Rows from block 8 of a small CTC audio transcriber, named by matrix and row number. Rows with one number belong to one neuron. Each number is 50 + 10 x the weight over its row's rms, rounded and kept within 0 to 99. All counts start at 0. After the name is the row's rms in percent of the matrix's.
Before each neuron's rows are labels from the 100 clips, of 14848, where the neuron reaches its largest size: "responds to" is what is common among them. Only what is clearly more common there than usual is listed. The data: short read English sentences (LibriTTS-R).
# gate: MLP gate (model.blocks.8.mlp.gate.weight, 384x128), inputs 86-127
# fc1: MLP up (model.blocks.8.mlp.fc1.weight, 384x128), inputs 86-127
# fc2: MLP down (model.blocks.8.mlp.fc2.weight, 128x384, transposed), outputs 86-127

responds to: the word "him"
gate.313 101:54 58 44 43 58 52 52 51 43 46 59 68 44 55 45 55 43 49 44 36 62 53 37 34 62 48 30 47 48 51 44 48 28 39 38 59 63 65 44 55 24 55
fc1.313 105:54 54 44 47 50 31 54 51 48 31 53 46 45 41 42 49 62 53 36 57 54 46 64 64 51 42 52 74 38 48 54 41 80 56 61 43 42 62 58 50 47 50
fc2.313 102:42 42 52 62 39 58 54 41 36 62 44 40 41 49 64 59 35 47 35 39 59 55 65 58 62 41 59 54 52 35 42 59 62 50 65 62 32 36 47 31 42 32

responds to: the word "you"
gate.99 106:56 48 42 32 56 46 47 61 46 48 53 53 49 37 59 50 35 47 48 55 60 55 55 51 39 78 51 43 48 61 55 57 30 32 40 32 57 34 44 60 35 44
fc1.99 104:43 60 62 58 33 47 70 49 58 69 59 39 60 39 44 56 50 72 60 35 31 57 51 48 53 51 40 53 66 47 57 37 32 64 54 48 44 49 50 62 52 52
fc2.99 102:45 45 38 54 69 45 39 28 36 27 53 48 43 34 45 43 30 57 40 29 52 61 56 43 55 65 45 55 48 63 58 46 58 42 48 60 44 37 52 61 70 47

responds to: the word "a"
gate.296 099:46 56 57 38 36 61 48 55 57 56 43 70 46 42 35 57 38 73 39 55 57 49 52 37 32 67 50 43 47 42 43 54 33 38 65 46 53 58 50 54 54 60
fc1.296 098:59 65 45 57 43 38 30 42 56 56 60 46 49 53 42 52 50 57 45 53 56 26 71 43 50 55 71 38 55 58 41 40 56 52 69 48 31 54 36 39 45 63
fc2.296 092:45 52 53 50 38 32 56 41 49 45 44 52 51 47 45 69 68 43 52 56 50 53 37 61 66 53 56 47 48 57 61 42 64 47 35 55 61 59 41 62 58 43

responds to: the word "you"
gate.163 101:41 50 52 47 33 36 47 54 55 32 44 56 61 44 41 54 40 58 54 59 42 52 35 53 33 51 54 55 45 30 51 41 52 44 85 54 50 41 58 32 51 49
fc1.163 107:67 53 39 51 48 30 53 72 44 57 46 53 51 53 67 61 66 51 49 62 48 58 38 69 37 46 51 55 54 69 53 58 54 41 56 42 53 46 49 64 41 60
fc2.163 105:28 57 67 58 53 50 68 43 63 61 50 67 40 43 63 57 66 61 57 56 59 55 51 49 48 53 33 42 40 54 42 62 39 44 54 45 42 50 42 41 52 34

responds to: the word "it"
gate.196 100:58 66 47 41 60 45 58 52 64 47 37 47 53 51 53 60 62 60 54 52 45 50 56 58 40 58 54 44 71 45 57 60 52 48 68 51 56 40 43 62 43 60
fc1.196 102:55 45 60 57 57 30 53 52 59 56 62 66 57 62 48 63 61 53 47 48 59 39 49 48 45 61 45 40 34 42 57 49 48 65 43 54 39 66 35 46 61 49
fc2.196 101:53 37 22 49 50 61 61 51 52 60 56 42 60 40 38 59 66 47 41 45 55 31 53 48 51 44 50 58 63 57 42 41 39 45 44 40 55 45 44 37 52 44

responds to: voice: male
gate.124 101:42 31 52 45 51 62 59 57 64 37 51 46 60 47 56 61 58 48 46 36 54 36 57 40 43 73 55 42 67 52 44 44 27 36 53 71 53 62 41 37 31 56
fc1.124 101:54 41 64 64 38 67 65 40 51 66 38 32 57 60 32 63 37 59 47 53 53 57 62 46 45 57 63 52 58 47 38 45 49 42 41 55 51 46 51 51 54 42
fc2.124 103:53 46 53 53 67 37 47 49 33 42 51 48 30 46 72 45 49 49 72 58 56 52 43 57 47 44 29 53 35 55 53 43 35 57 44 41 68 50 57 65 50 55

responds to: the word "i"
gate.149 093:51 51 56 57 52 60 46 41 50 49 23 41 49 25 46 43 43 46 54 58 51 49 73 44 30 58 51 46 49 42 38 52 46 48 46 54 54 44 45 43 49 50
fc1.149 096:40 61 30 50 48 60 49 37 41 34 32 55 52 66 34 37 62 38 39 38 45 46 60 52 55 41 52 40 60 59 52 39 71 72 47 47 46 52 54 70 66 53
fc2.149 096:73 54 48 51 41 66 40 52 45 47 63 50 36 47 57 55 73 58 57 65 65 51 59 47 45 67 56 45 57 43 52 50 55 65 46 61 42 59 41 41 46 30

responds to: the word "you"
gate.72 105:33 45 51 44 45 52 54 48 69 52 52 41 54 47 55 63 42 70 45 51 45 51 41 44 25 54 41 57 45 39 57 54 43 37 71 37 70 37 41 62 60 45
fc1.72 102:46 28 54 55 58 49 66 40 56 41 50 31 64 48 39 33 40 34 51 42 52 60 68 46 42 51 56 53 76 50 44 51 43 35 47 68 66 49 44 48 44 52
fc2.72 109:42 54 64 45 52 67 44 45 35 64 54 59 53 45 45 41 42 58 37 41 53 34 57 28 64 40 52 45 50 47 57 63 61 57 38 41 41 61 39 52 68 69

responds to: the word "what"
gate.18 105:29 48 43 53 49 40 68 38 38 61 35 50 39 53 46 56 41 54 51 68 45 74 46 45 52 52 53 42 56 62 54 43 32 55 55 40 52 42 48 42 58 35
fc1.18 106:34 50 46 57 50 45 69 69 46 55 53 42 62 50 58 54 41 33 61 55 46 52 40 55 49 62 42 46 50 47 62 43 52 60 57 40 47 45 51 45 57 57
fc2.18 106:53 43 65 61 47 60 56 40 66 32 58 48 46 41 49 37 56 52 48 51 53 61 43 54 48 55 42 57 67 41 32 70 38 41 39 57 36 47 54 43 60 47

responds to: the word "yes"
gate.112 101:47 58 56 44 52 51 63 58 46 54 33 57 57 38 62 57 49 41 40 39 50 59 37 51 37 51 51 59 56 62 50 65 45 43 57 48 63 50 37 48 49 62
fc1.112 099:60 62 38 55 48 53 51 51 57 76 44 54 56 79 47 45 54 54 44 43 43 40 46 51 48 70 39 51 49 54 45 53 69 60 50 69 53 59 55 62 58 50
fc2.112 099:49 39 64 56 52 63 48 62 56 31 50 51 48 42 48 50 57 53 64 66 54 62 72 43 57 52 49 50 39 61 39 40 47 69 58 46 50 29 57 50 50 51

responds to: the word "what"
gate.377 103:47 57 45 59 56 49 49 52 48 54 45 43 43 49 59 62 34 36 69 48 60 58 33 45 48 52 51 66 38 52 46 73 54 63 41 37 56 51 39 53 53 27
fc1.377 106:48 51 59 62 53 52 36 51 57 54 53 52 45 41 48 25 44 46 39 71 58 56 40 49 44 59 43 43 51 52 48 50 53 31 58 66 46 47 47 60 58 62
fc2.377 104:77 57 49 41 43 56 52 32 35 48 39 40 45 50 45 69 60 57 49 40 42 35 69 53 52 52 34 49 62 35 66 50 47 60 54 43 35 56 62 64 55 51

responds to: the word "the"
gate.16 100:54 34 37 35 49 49 44 78 53 70 53 47 50 40 46 53 47 37 55 39 36 32 56 51 48 53 54 50 58 44 48 48 53 60 46 46 47 57 53 46 29 55
fc1.16 102:60 47 44 63 39 51 66 55 41 56 40 62 48 68 70 67 56 46 52 64 38 42 44 50 49 51 61 55 46 61 47 40 59 52 59 71 28 50 73 33 36 30
fc2.16 101:45 31 47 41 68 76 50 49 51 66 50 46 43 46 42 59 60 43 53 36 59 51 55 52 34 34 43 37 29 58 68 40 64 44 50 54 48 57 35 56 48 43

responds to: the word "don't"; the word "you"
gate.187 103:31 57 57 39 62 68 47 60 56 43 39 45 44 47 49 66 44 57 36 50 40 58 64 52 26 67 46 31 52 51 57 50 59 67 54 48 34 55 57 55 29 49
fc1.187 103:53 69 50 60 51 49 27 62 44 53 49 51 53 46 71 39 46 59 50 48 46 45 48 67 32 47 38 47 66 57 35 59 53 38 54 52 54 38 44 30 40 44
fc2.187 107:69 61 38 30 50 53 54 62 66 54 58 45 49 47 25 52 47 52 60 44 60 59 43 51 45 50 47 42 39 54 47 70 46 56 47 50 61 61 45 58 47 74

responds to: the word "you"
gate.232 094:50 47 50 52 35 44 45 37 50 52 71 50 39 55 55 62 51 49 44 43 52 42 45 41 31 62 48 57 57 62 31 51 53 57 48 54 45 55 40 46 45 44
fc1.232 095:61 51 42 60 53 31 41 58 38 43 58 51 62 44 48 39 63 40 47 55 49 46 57 47 53 61 58 53 68 49 63 61 29 31 57 45 54 54 72 52 40 52
fc2.232 097:41 62 70 47 51 46 60 49 37 32 46 61 56 39 59 43 52 69 47 45 55 43 43 51 48 54 28 60 43 45 42 75 66 52 36 51 59 53 39 46 55 37

responds to: the word "of"
gate.288 096:37 50 64 54 41 28 58 48 54 38 57 51 56 33 55 58 44 50 47 59 60 50 50 37 32 71 36 36 46 48 54 42 37 45 47 66 54 34 40 59 67 54
fc1.288 095:28 41 53 59 62 59 57 57 62 44 61 42 33 55 50 59 53 56 58 43 71 50 45 64 52 54 58 40 44 53 66 69 55 53 32 40 43 45 49 51 47 38
fc2.288 097:63 60 43 42 54 49 60 58 45 65 52 59 41 61 46 47 38 62 44 57 44 58 57 48 35 59 49 47 50 52 56 48 49 65 39 41 30 59 51 62 50 48

responds to: the word "not"
gate.204 098:42 43 48 42 40 37 45 62 66 34 43 47 44 43 39 51 50 46 69 49 55 47 49 35 43 41 48 51 45 16 50 48 51 38 61 63 50 45 47 59 49 56
fc1.204 102:51 42 62 41 49 59 40 38 42 62 52 43 52 54 61 64 19 59 43 71 39 39 52 31 57 50 64 59 42 45 46 31 54 41 60 41 50 51 64 55 41 48
fc2.204 103:32 50 52 55 50 53 55 66 53 55 45 55 44 45 50 60 53 52 65 32 31 53 49 65 53 53 49 38 37 60 35 46 51 67 69 52 41 39 56 53 51 62

responds to: the word "you"
gate.217 100:54 58 53 50 46 24 57 50 37 60 37 37 50 34 43 54 50 48 61 52 50 33 36 61 29 70 41 52 50 38 49 32 56 35 66 60 58 47 52 40 47 41
fc1.217 102:65 32 58 46 62 50 52 57 52 48 45 40 42 49 69 50 52 49 54 43 52 49 51 70 76 35 63 52 61 60 60 60 50 46 48 42 67 50 47 51 58 50
fc2.217 098:50 38 38 45 53 55 55 57 57 75 51 51 47 50 54 56 43 40 45 45 58 67 69 37 60 55 50 40 58 54 38 36 51 54 50 31 34 52 47 59 61 55

responds to: the word "to"
gate.252 102:46 58 46 53 51 39 40 60 47 54 47 49 41 45 47 45 61 44 74 52 46 60 27 68 42 64 47 56 51 57 45 67 61 62 45 45 34 25 56 44 47 50
fc1.252 103:46 52 40 45 64 43 31 37 55 48 58 47 41 56 53 53 35 59 54 49 46 43 38 46 37 56 51 35 39 44 59 43 61 36 52 46 61 43 51 58 49 53
fc2.252 097:41 47 38 37 53 58 69 49 41 50 45 39 63 33 30 38 55 46 53 36 51 74 52 49 67 46 52 54 50 47 53 60 51 59 44 48 42 36 49 50 46 49

responds to: the word "little"
gate.299 098:52 51 45 51 60 50 33 42 45 33 40 50 63 46 24 51 67 46 47 53 43 39 57 35 48 63 67 44 48 32 52 59 51 25 42 59 40 44 43 49 30 40
fc1.299 102:47 47 51 54 61 56 63 67 27 45 56 48 57 58 42 46 57 40 43 60 52 64 47 41 55 49 51 64 13 67 40 56 58 56 59 42 41 35 38 62 64 59
fc2.299 099:65 69 60 55 35 33 59 61 49 53 52 44 47 53 52 77 23 42 52 43 57 63 40 40 53 42 40 57 56 40 56 46 38 58 62 43 37 52 59 47 45 38

responds to: the word "you"
gate.224 097:57 39 61 52 51 49 38 69 56 48 45 50 49 53 49 53 43 42 57 62 34 69 43 52 28 38 44 52 52 44 54 35 49 52 67 53 42 44 41 35 54 29
fc1.224 101:53 48 60 41 51 57 40 52 60 71 58 41 40 72 45 30 52 48 38 65 47 29 44 65 44 43 37 48 59 49 51 54 44 57 46 52 43 44 39 65 56 78
fc2.224 102:36 41 29 56 39 61 42 48 69 37 60 43 50 56 53 39 56 52 46 56 55 60 46 46 28 64 61 48 44 31 47 49 67 47 32 41 53 43 54 57 58 38

responds to: the word "it"
gate.97 096:49 53 61 58 63 53 50 62 47 65 58 47 54 50 56 65 33 49 60 60 48 54 46 34 47 46 48 55 46 56 47 51 44 33 50 51 45 40 52 42 39 37
fc1.97 098:50 58 52 70 66 43 55 58 56 47 45 42 51 52 40 27 55 48 50 65 33 57 52 38 41 48 59 54 44 53 46 40 67 44 41 41 64 43 66 43 42 42
fc2.97 095:53 37 33 42 49 53 61 57 50 73 34 43 40 65 44 54 44 70 35 56 47 37 61 58 64 66 59 46 44 55 40 31 47 40 47 59 32 53 48 50 32 57

responds to: the word "all"
gate.233 105:39 62 35 39 50 42 52 61 40 45 61 62 48 28 36 49 32 58 51 62 59 54 38 46 49 58 55 59 55 53 49 55 49 41 44 41 55 44 50 47 67 39
fc1.233 106:61 31 35 60 52 58 44 56 45 48 32 32 48 44 56 43 52 46 38 73 28 45 64 27 56 47 47 50 75 44 44 46 51 54 63 42 61 62 64 68 54 65
fc2.233 104:54 51 52 59 45 46 52 55 50 69 32 57 36 40 59 54 53 69 39 34 48 42 45 55 43 52 53 51 41 51 40 44 39 56 53 47 34 55 42 30 47 56

responds to: the word "the"
gate.275 103:46 58 52 58 43 37 54 64 38 70 53 56 49 55 51 54 62 39 60 30 54 63 55 48 37 46 66 54 47 52 37 38 59 62 56 55 34 42 66 61 34 34
fc1.275 112:46 58 71 43 40 24 52 50 49 53 50 63 48 45 51 47 49 52 68 58 54 60 48 55 56 49 50 44 87 48 61 50 56 48 70 25 44 45 43 48 50 39
fc2.275 104:48 49 56 35 69 59 71 51 53 53 24 56 43 54 55 35 70 53 44 41 47 48 54 48 42 51 34 39 66 58 52 43 61 61 43 50 59 53 42 54 68 47

responds to: the word "of"
gate.193 103:39 58 55 60 58 59 56 56 43 65 36 63 66 48 59 67 60 41 69 49 41 52 45 53 41 65 59 49 45 52 59 29 72 67 53 68 39 53 49 45 29 47
fc1.193 103:49 61 56 40 54 52 64 48 53 57 49 40 57 49 44 48 38 53 47 38 53 28 56 51 57 60 53 50 58 61 45 40 61 38 56 49 58 33 58 28 36 64
fc2.193 101:43 50 42 36 51 66 55 56 51 38 62 41 65 44 55 30 33 55 38 42 56 52 48 54 53 55 30 42 34 54 45 49 48 33 40 57 53 52 45 62 56 55

responds to: the word "him"
gate.136 104:40 71 41 51 57 29 49 59 58 31 49 56 34 33 45 51 45 46 47 30 63 56 53 42 41 50 52 43 61 66 51 54 59 47 58 45 44 51 54 49 35 28
fc1.136 104:36 37 51 59 46 53 48 37 35 45 53 52 54 77 60 59 52 56 45 36 54 51 32 49 44 65 41 51 51 50 36 34 68 51 50 55 37 41 45 54 44 39
fc2.136 101:50 55 49 48 42 40 55 60 46 27 49 59 52 51 60 46 59 35 35 50 51 46 57 26 53 42 48 70 52 43 36 52 52 47 47 42 50 46 39 54 44 33

responds to: the word "of"
gate.371 098:39 37 52 64 44 53 44 55 61 51 43 62 42 50 56 58 66 52 47 42 57 33 55 61 50 66 41 35 47 46 36 42 45 53 51 40 51 37 57 36 49 48
fc1.371 100:26 53 73 57 61 38 35 51 55 40 43 66 67 52 42 46 35 50 50 57 50 35 51 54 59 48 41 54 39 50 43 30 52 52 48 53 40 48 56 42 38 46
fc2.371 100:58 37 41 38 45 41 51 55 43 56 48 72 63 47 39 38 66 58 54 59 60 49 63 43 47 58 59 47 46 60 46 54 55 54 56 35 43 36 49 55 54 52

responds to: the word "you"
gate.46 100:64 61 58 44 45 63 44 55 56 61 60 48 53 44 70 58 42 51 81 33 46 75 48 47 34 69 44 57 30 52 40 40 39 42 37 46 46 37 58 42 47 47
fc1.46 101:50 44 58 56 58 55 39 38 60 34 54 41 30 52 46 50 49 67 62 39 37 32 47 51 49 58 41 37 67 37 74 35 53 58 53 59 45 54 68 57 52 44
fc2.46 101:60 32 52 49 26 63 73 34 59 50 49 45 33 47 64 53 48 55 41 47 54 52 58 66 48 61 53 40 39 66 42 50 52 45 41 64 46 49 42 50 57 31

responds to: the word "with"
gate.370 105:63 37 38 53 56 49 49 59 46 57 46 42 61 32 50 64 49 48 57 56 65 59 51 57 33 40 79 42 55 44 56 54 55 60 45 29 47 42 40 41 39 54
fc1.370 103:71 37 68 42 65 59 45 59 56 45 52 59 40 43 60 70 65 40 64 42 64 45 39 50 55 52 58 69 49 52 52 49 68 42 54 45 73 43 54 45 57 41
fc2.370 106:47 37 42 37 51 42 47 49 40 55 54 56 55 47 49 40 57 52 55 55 44 51 34 54 55 55 53 44 59 65 33 62 44 61 44 43 44 45 60 41 66 65

responds to: the word "of"
gate.102 104:57 53 36 63 47 39 48 77 61 50 33 60 37 50 56 57 46 50 57 51 58 52 47 46 45 51 48 72 42 57 65 45 43 55 30 35 41 42 48 46 55 52
fc1.102 105:54 64 54 49 47 37 65 39 47 60 54 36 35 40 47 37 59 52 59 36 51 68 61 46 45 52 51 49 62 53 53 43 39 42 50 48 41 54 45 31 44 48
fc2.102 103:47 60 55 52 51 70 64 53 63 46 59 45 60 60 47 47 56 40 38 40 28 43 59 57 39 66 58 36 53 59 70 36 80 49 48 60 52 54 39 58 33 61

responds to: the word "i"; the word "have"
gate.8 104:50 42 42 48 54 34 59 71 63 60 47 38 56 28 51 55 58 41 74 48 45 52 34 50 46 50 45 50 46 53 48 55 56 53 40 52 34 44 42 34 50 29
fc1.8 103:63 36 78 56 47 73 54 52 60 50 52 50 44 46 61 45 62 48 63 53 57 48 44 37 42 64 55 68 58 57 49 38 45 47 53 65 50 46 60 53 62 36
fc2.8 101:57 49 38 54 41 60 68 48 61 58 59 38 54 48 62 44 46 53 34 45 60 52 42 32 68 51 30 34 60 58 54 40 51 38 52 35 33 46 40 49 55 45

responds to: the word "to"
gate.23 098:55 48 41 31 38 39 50 43 49 44 51 51 46 54 57 44 43 50 53 56 42 39 28 57 35 45 44 44 49 42 29 45 49 58 37 68 72 35 53 35 46 40
fc1.23 101:37 49 48 69 75 59 29 52 48 55 40 52 59 42 51 43 36 51 49 40 45 47 47 35 57 43 51 56 44 60 56 38 47 60 43 53 55 51 58 50 48 55
fc2.23 101:54 45 50 29 49 49 60 44 58 45 42 53 53 31 47 43 50 46 38 48 38 48 62 43 48 57 51 60 35 52 21 47 43 43 57 64 59 32 57 46 48 48

responds to: the word "i"
gate.137 099:51 59 64 50 50 45 63 51 65 56 49 48 50 46 51 42 34 49 58 53 52 55 38 31 54 57 49 65 48 64 58 45 42 60 52 57 55 57 52 59 62 22
fc1.137 098:51 29 58 47 42 55 45 56 67 35 37 46 45 42 45 54 50 50 62 50 52 55 58 63 48 63 43 63 41 65 36 52 48 40 52 57 51 45 57 45 41 47
fc2.137 099:49 70 43 46 43 44 61 39 49 66 53 33 61 56 62 44 53 23 39 53 49 39 54 54 60 37 64 36 51 56 48 27 53 59 60 50 46 40 39 46 61 49

responds to: the word "with"; the word "was"
gate.213 103:37 63 46 56 63 45 44 37 32 42 57 54 65 32 51 49 62 43 46 57 68 48 60 37 40 43 55 49 64 60 45 62 42 40 54 48 42 44 62 51 36 43
fc1.213 099:27 38 68 38 38 47 56 41 56 59 48 34 62 37 43 53 43 67 48 50 49 44 57 49 62 44 62 40 76 57 56 56 36 55 40 40 29 60 52 54 35 63
fc2.213 101:48 52 56 62 53 44 44 55 40 35 34 57 66 33 48 65 42 57 48 65 54 49 48 61 53 55 54 47 48 45 53 42 58 39 55 48 59 42 64 52 46 65

responds to: the word "say"
gate.189 098:45 52 44 67 41 50 53 55 53 61 57 60 33 53 54 47 45 33 53 59 37 25 49 74 47 54 47 51 57 44 62 50 61 63 50 33 34 40 50 24 39 49
fc1.189 098:64 63 56 47 44 54 54 41 56 58 27 43 63 59 46 64 34 45 55 81 48 74 65 46 58 57 46 57 59 52 57 65 58 46 53 48 52 54 48 31 41 43
fc2.189 096:39 50 48 59 53 49 53 65 49 43 44 53 63 42 30 50 62 49 53 43 55 52 63 63 29 41 64 43 70 55 22 41 49 39 59 34 43 34 51 46 50 42

responds to: voice: male; the word "my"; the word "must"
gate.307 103:24 57 36 47 45 46 36 58 41 48 62 46 52 51 52 63 37 50 64 46 46 65 52 43 48 63 53 75 54 54 39 55 47 55 45 40 47 50 44 47 47 48
fc1.307 101:48 47 57 68 37 37 51 52 64 44 47 31 69 50 37 50 54 36 62 42 28 70 48 48 48 46 27 48 37 38 66 29 37 46 43 49 38 45 54 48 47 65
fc2.307 101:46 55 53 42 65 34 55 32 56 44 51 70 53 56 45 44 43 52 42 43 47 57 57 38 25 47 56 67 54 52 56 46 47 46 51 43 58 68 57 53 46 52

responds to: the word "the"; the word "of"
gate.206 100:46 70 50 46 34 29 55 54 70 55 45 45 55 52 49 57 46 37 51 47 43 58 38 36 47 61 48 39 60 39 58 55 51 49 51 58 32 44 56 54 56 41
fc1.206 103:50 56 62 53 40 55 47 40 40 72 43 62 45 59 66 74 55 41 55 50 48 43 41 66 55 39 49 32 29 40 45 47 30 25 59 48 60 58 47 67 65 60
fc2.206 097:47 43 40 52 57 48 61 27 52 65 65 52 46 42 48 54 47 42 48 31 47 56 41 49 37 55 40 44 68 53 44 53 34 30 65 57 47 36 47 43 70 46

responds to: the word "of"; the word "and"
gate.298 098:73 62 48 58 27 35 31 54 47 55 49 37 49 42 77 66 58 52 58 40 55 52 45 50 45 56 49 46 41 34 61 34 39 60 53 42 43 46 55 51 58 43
fc1.298 105:48 37 61 50 44 25 40 61 51 38 47 47 34 55 44 35 60 49 62 62 51 46 63 43 32 53 50 71 44 56 50 29 43 47 53 52 34 38 63 58 70 58
fc2.298 100:58 44 49 46 69 60 82 31 48 49 44 60 34 61 71 65 39 49 41 50 38 47 59 52 42 50 41 32 39 27 49 38 71 54 48 39 52 63 55 43 62 60

responds to: the word "not"
gate.15 095:61 58 68 57 52 44 41 67 48 51 38 68 34 52 66 63 25 55 41 32 43 57 39 53 46 58 27 56 46 46 35 62 57 48 54 41 38 58 56 46 38 58
fc1.15 094:48 72 63 37 33 45 57 59 51 57 65 50 41 52 48 33 56 37 65 52 65 56 33 67 58 42 62 60 33 61 52 53 61 69 48 46 38 57 43 45 58 56
fc2.15 097:69 33 40 54 55 49 43 46 57 28 46 47 42 44 62 47 53 53 20 51 26 51 50 48 40 65 45 59 44 56 49 58 39 47 51 63 64 40 46 40 49 43

responds to: the word "it"
gate.118 102:49 42 54 43 56 38 36 39 55 64 61 55 46 46 43 59 57 59 43 48 59 57 47 73 45 68 46 39 53 57 42 73 66 42 49 64 28 41 49 60 19 47
fc1.118 097:44 49 52 52 71 54 38 48 39 68 62 50 62 46 51 59 49 60 36 57 51 55 43 45 24 44 54 56 41 52 30 57 59 58 62 60 53 41 48 56 65 46
fc2.118 097:50 53 40 64 29 53 48 40 49 72 62 46 41 45 61 58 49 60 66 41 54 45 50 69 45 60 52 35 45 59 45 33 51 48 54 30 39 48 64 48 36 53

responds to: the word "to"
gate.25 103:49 56 47 36 43 42 69 52 57 39 37 59 52 26 45 58 30 40 61 38 61 49 31 58 46 56 51 56 49 42 49 45 60 48 59 37 38 52 37 63 50 45
fc1.25 103:56 61 64 57 54 45 39 39 54 46 36 61 60 42 46 54 48 66 49 34 54 32 50 41 46 42 34 43 51 38 37 38 37 50 67 43 44 48 56 49 55 54
fc2.25 105:71 51 40 44 49 62 72 65 63 45 54 35 55 61 55 46 37 41 54 39 52 46 39 51 45 43 55 46 53 60 57 55 53 50 32 66 52 64 31 52 43 34

responds to: the word "of"
gate.122 100:53 53 39 59 52 50 58 57 37 49 56 50 39 52 65 49 50 54 50 53 70 59 43 53 35 70 67 52 49 55 54 42 43 56 72 54 50 36 61 60 40 54
fc1.122 102:42 25 43 51 36 40 63 57 33 38 45 50 62 35 52 67 57 28 50 42 53 60 49 53 48 47 46 41 43 37 45 32 59 55 42 38 29 35 49 38 54 41
fc2.122 097:42 51 47 46 52 67 49 40 49 42 56 36 46 37 42 48 47 62 57 33 45 68 54 53 48 46 41 68 46 55 47 55 72 49 32 57 40 57 30 45 55 40

responds to: the word "with"
gate.375 101:35 54 52 37 60 66 47 47 51 63 48 71 48 59 43 37 34 56 50 41 72 51 51 54 43 67 52 65 46 47 47 47 37 42 30 53 63 36 71 51 35 36
fc1.375 097:39 45 60 40 56 45 46 32 50 61 59 47 67 50 46 47 55 46 48 43 40 57 60 59 59 62 44 44 40 40 60 56 52 45 38 51 39 53 58 52 44 33
fc2.375 100:58 40 61 33 42 42 49 40 37 51 49 64 38 49 47 56 45 61 65 39 56 48 53 32 44 54 33 53 40 57 51 54 68 52 49 45 55 48 61 56 37 53

responds to: the word "the"
gate.71 100:43 39 33 32 47 62 36 71 54 74 51 43 58 67 36 51 48 50 46 51 36 62 42 49 41 48 56 69 60 35 59 56 42 49 57 28 53 45 50 39 55 52
fc1.71 096:73 39 59 50 44 47 40 42 56 28 47 59 60 51 62 50 64 39 63 50 61 63 59 44 43 43 57 52 58 50 58 64 64 57 58 41 51 44 47 42 35 62
fc2.71 098:39 42 44 55 73 39 66 65 38 60 50 45 46 30 36 42 40 62 52 37 56 63 54 65 27 54 47 50 53 64 50 37 35 48 51 46 40 49 58 52 62 37

responds to: the word "i"
gate.21 103:53 38 55 66 48 27 53 49 63 72 53 59 39 63 54 58 53 55 52 62 45 39 47 35 37 43 48 44 53 27 55 53 60 43 37 61 55 37 44 48 57 39
fc1.21 101:52 46 45 25 53 49 31 42 53 57 72 48 45 38 55 61 44 55 35 55 62 40 47 73 41 50 58 71 49 68 52 30 57 48 47 32 32 53 37 55 52 56
fc2.21 100:52 51 61 53 39 61 40 53 61 67 49 46 42 45 42 54 39 43 35 35 64 50 49 62 54 54 55 43 61 47 40 52 16 49 60 59 44 65 64 43 57 60

responds to: the word "i"; the word "am"
gate.13 104:42 55 54 51 39 46 64 45 52 47 32 72 67 33 46 55 56 56 52 41 57 52 47 57 38 56 45 55 52 66 45 48 48 43 52 58 57 46 42 43 34 61
fc1.13 101:67 48 63 71 59 57 57 48 59 40 64 73 56 66 60 36 64 32 34 47 41 55 55 43 38 66 51 43 57 41 57 35 56 47 39 44 47 56 39 62 38 35
fc2.13 107:46 25 49 28 41 47 63 66 55 67 29 42 45 50 54 58 33 55 61 52 47 59 55 43 67 55 38 49 61 63 44 45 41 66 44 48 47 62 45 70 53 65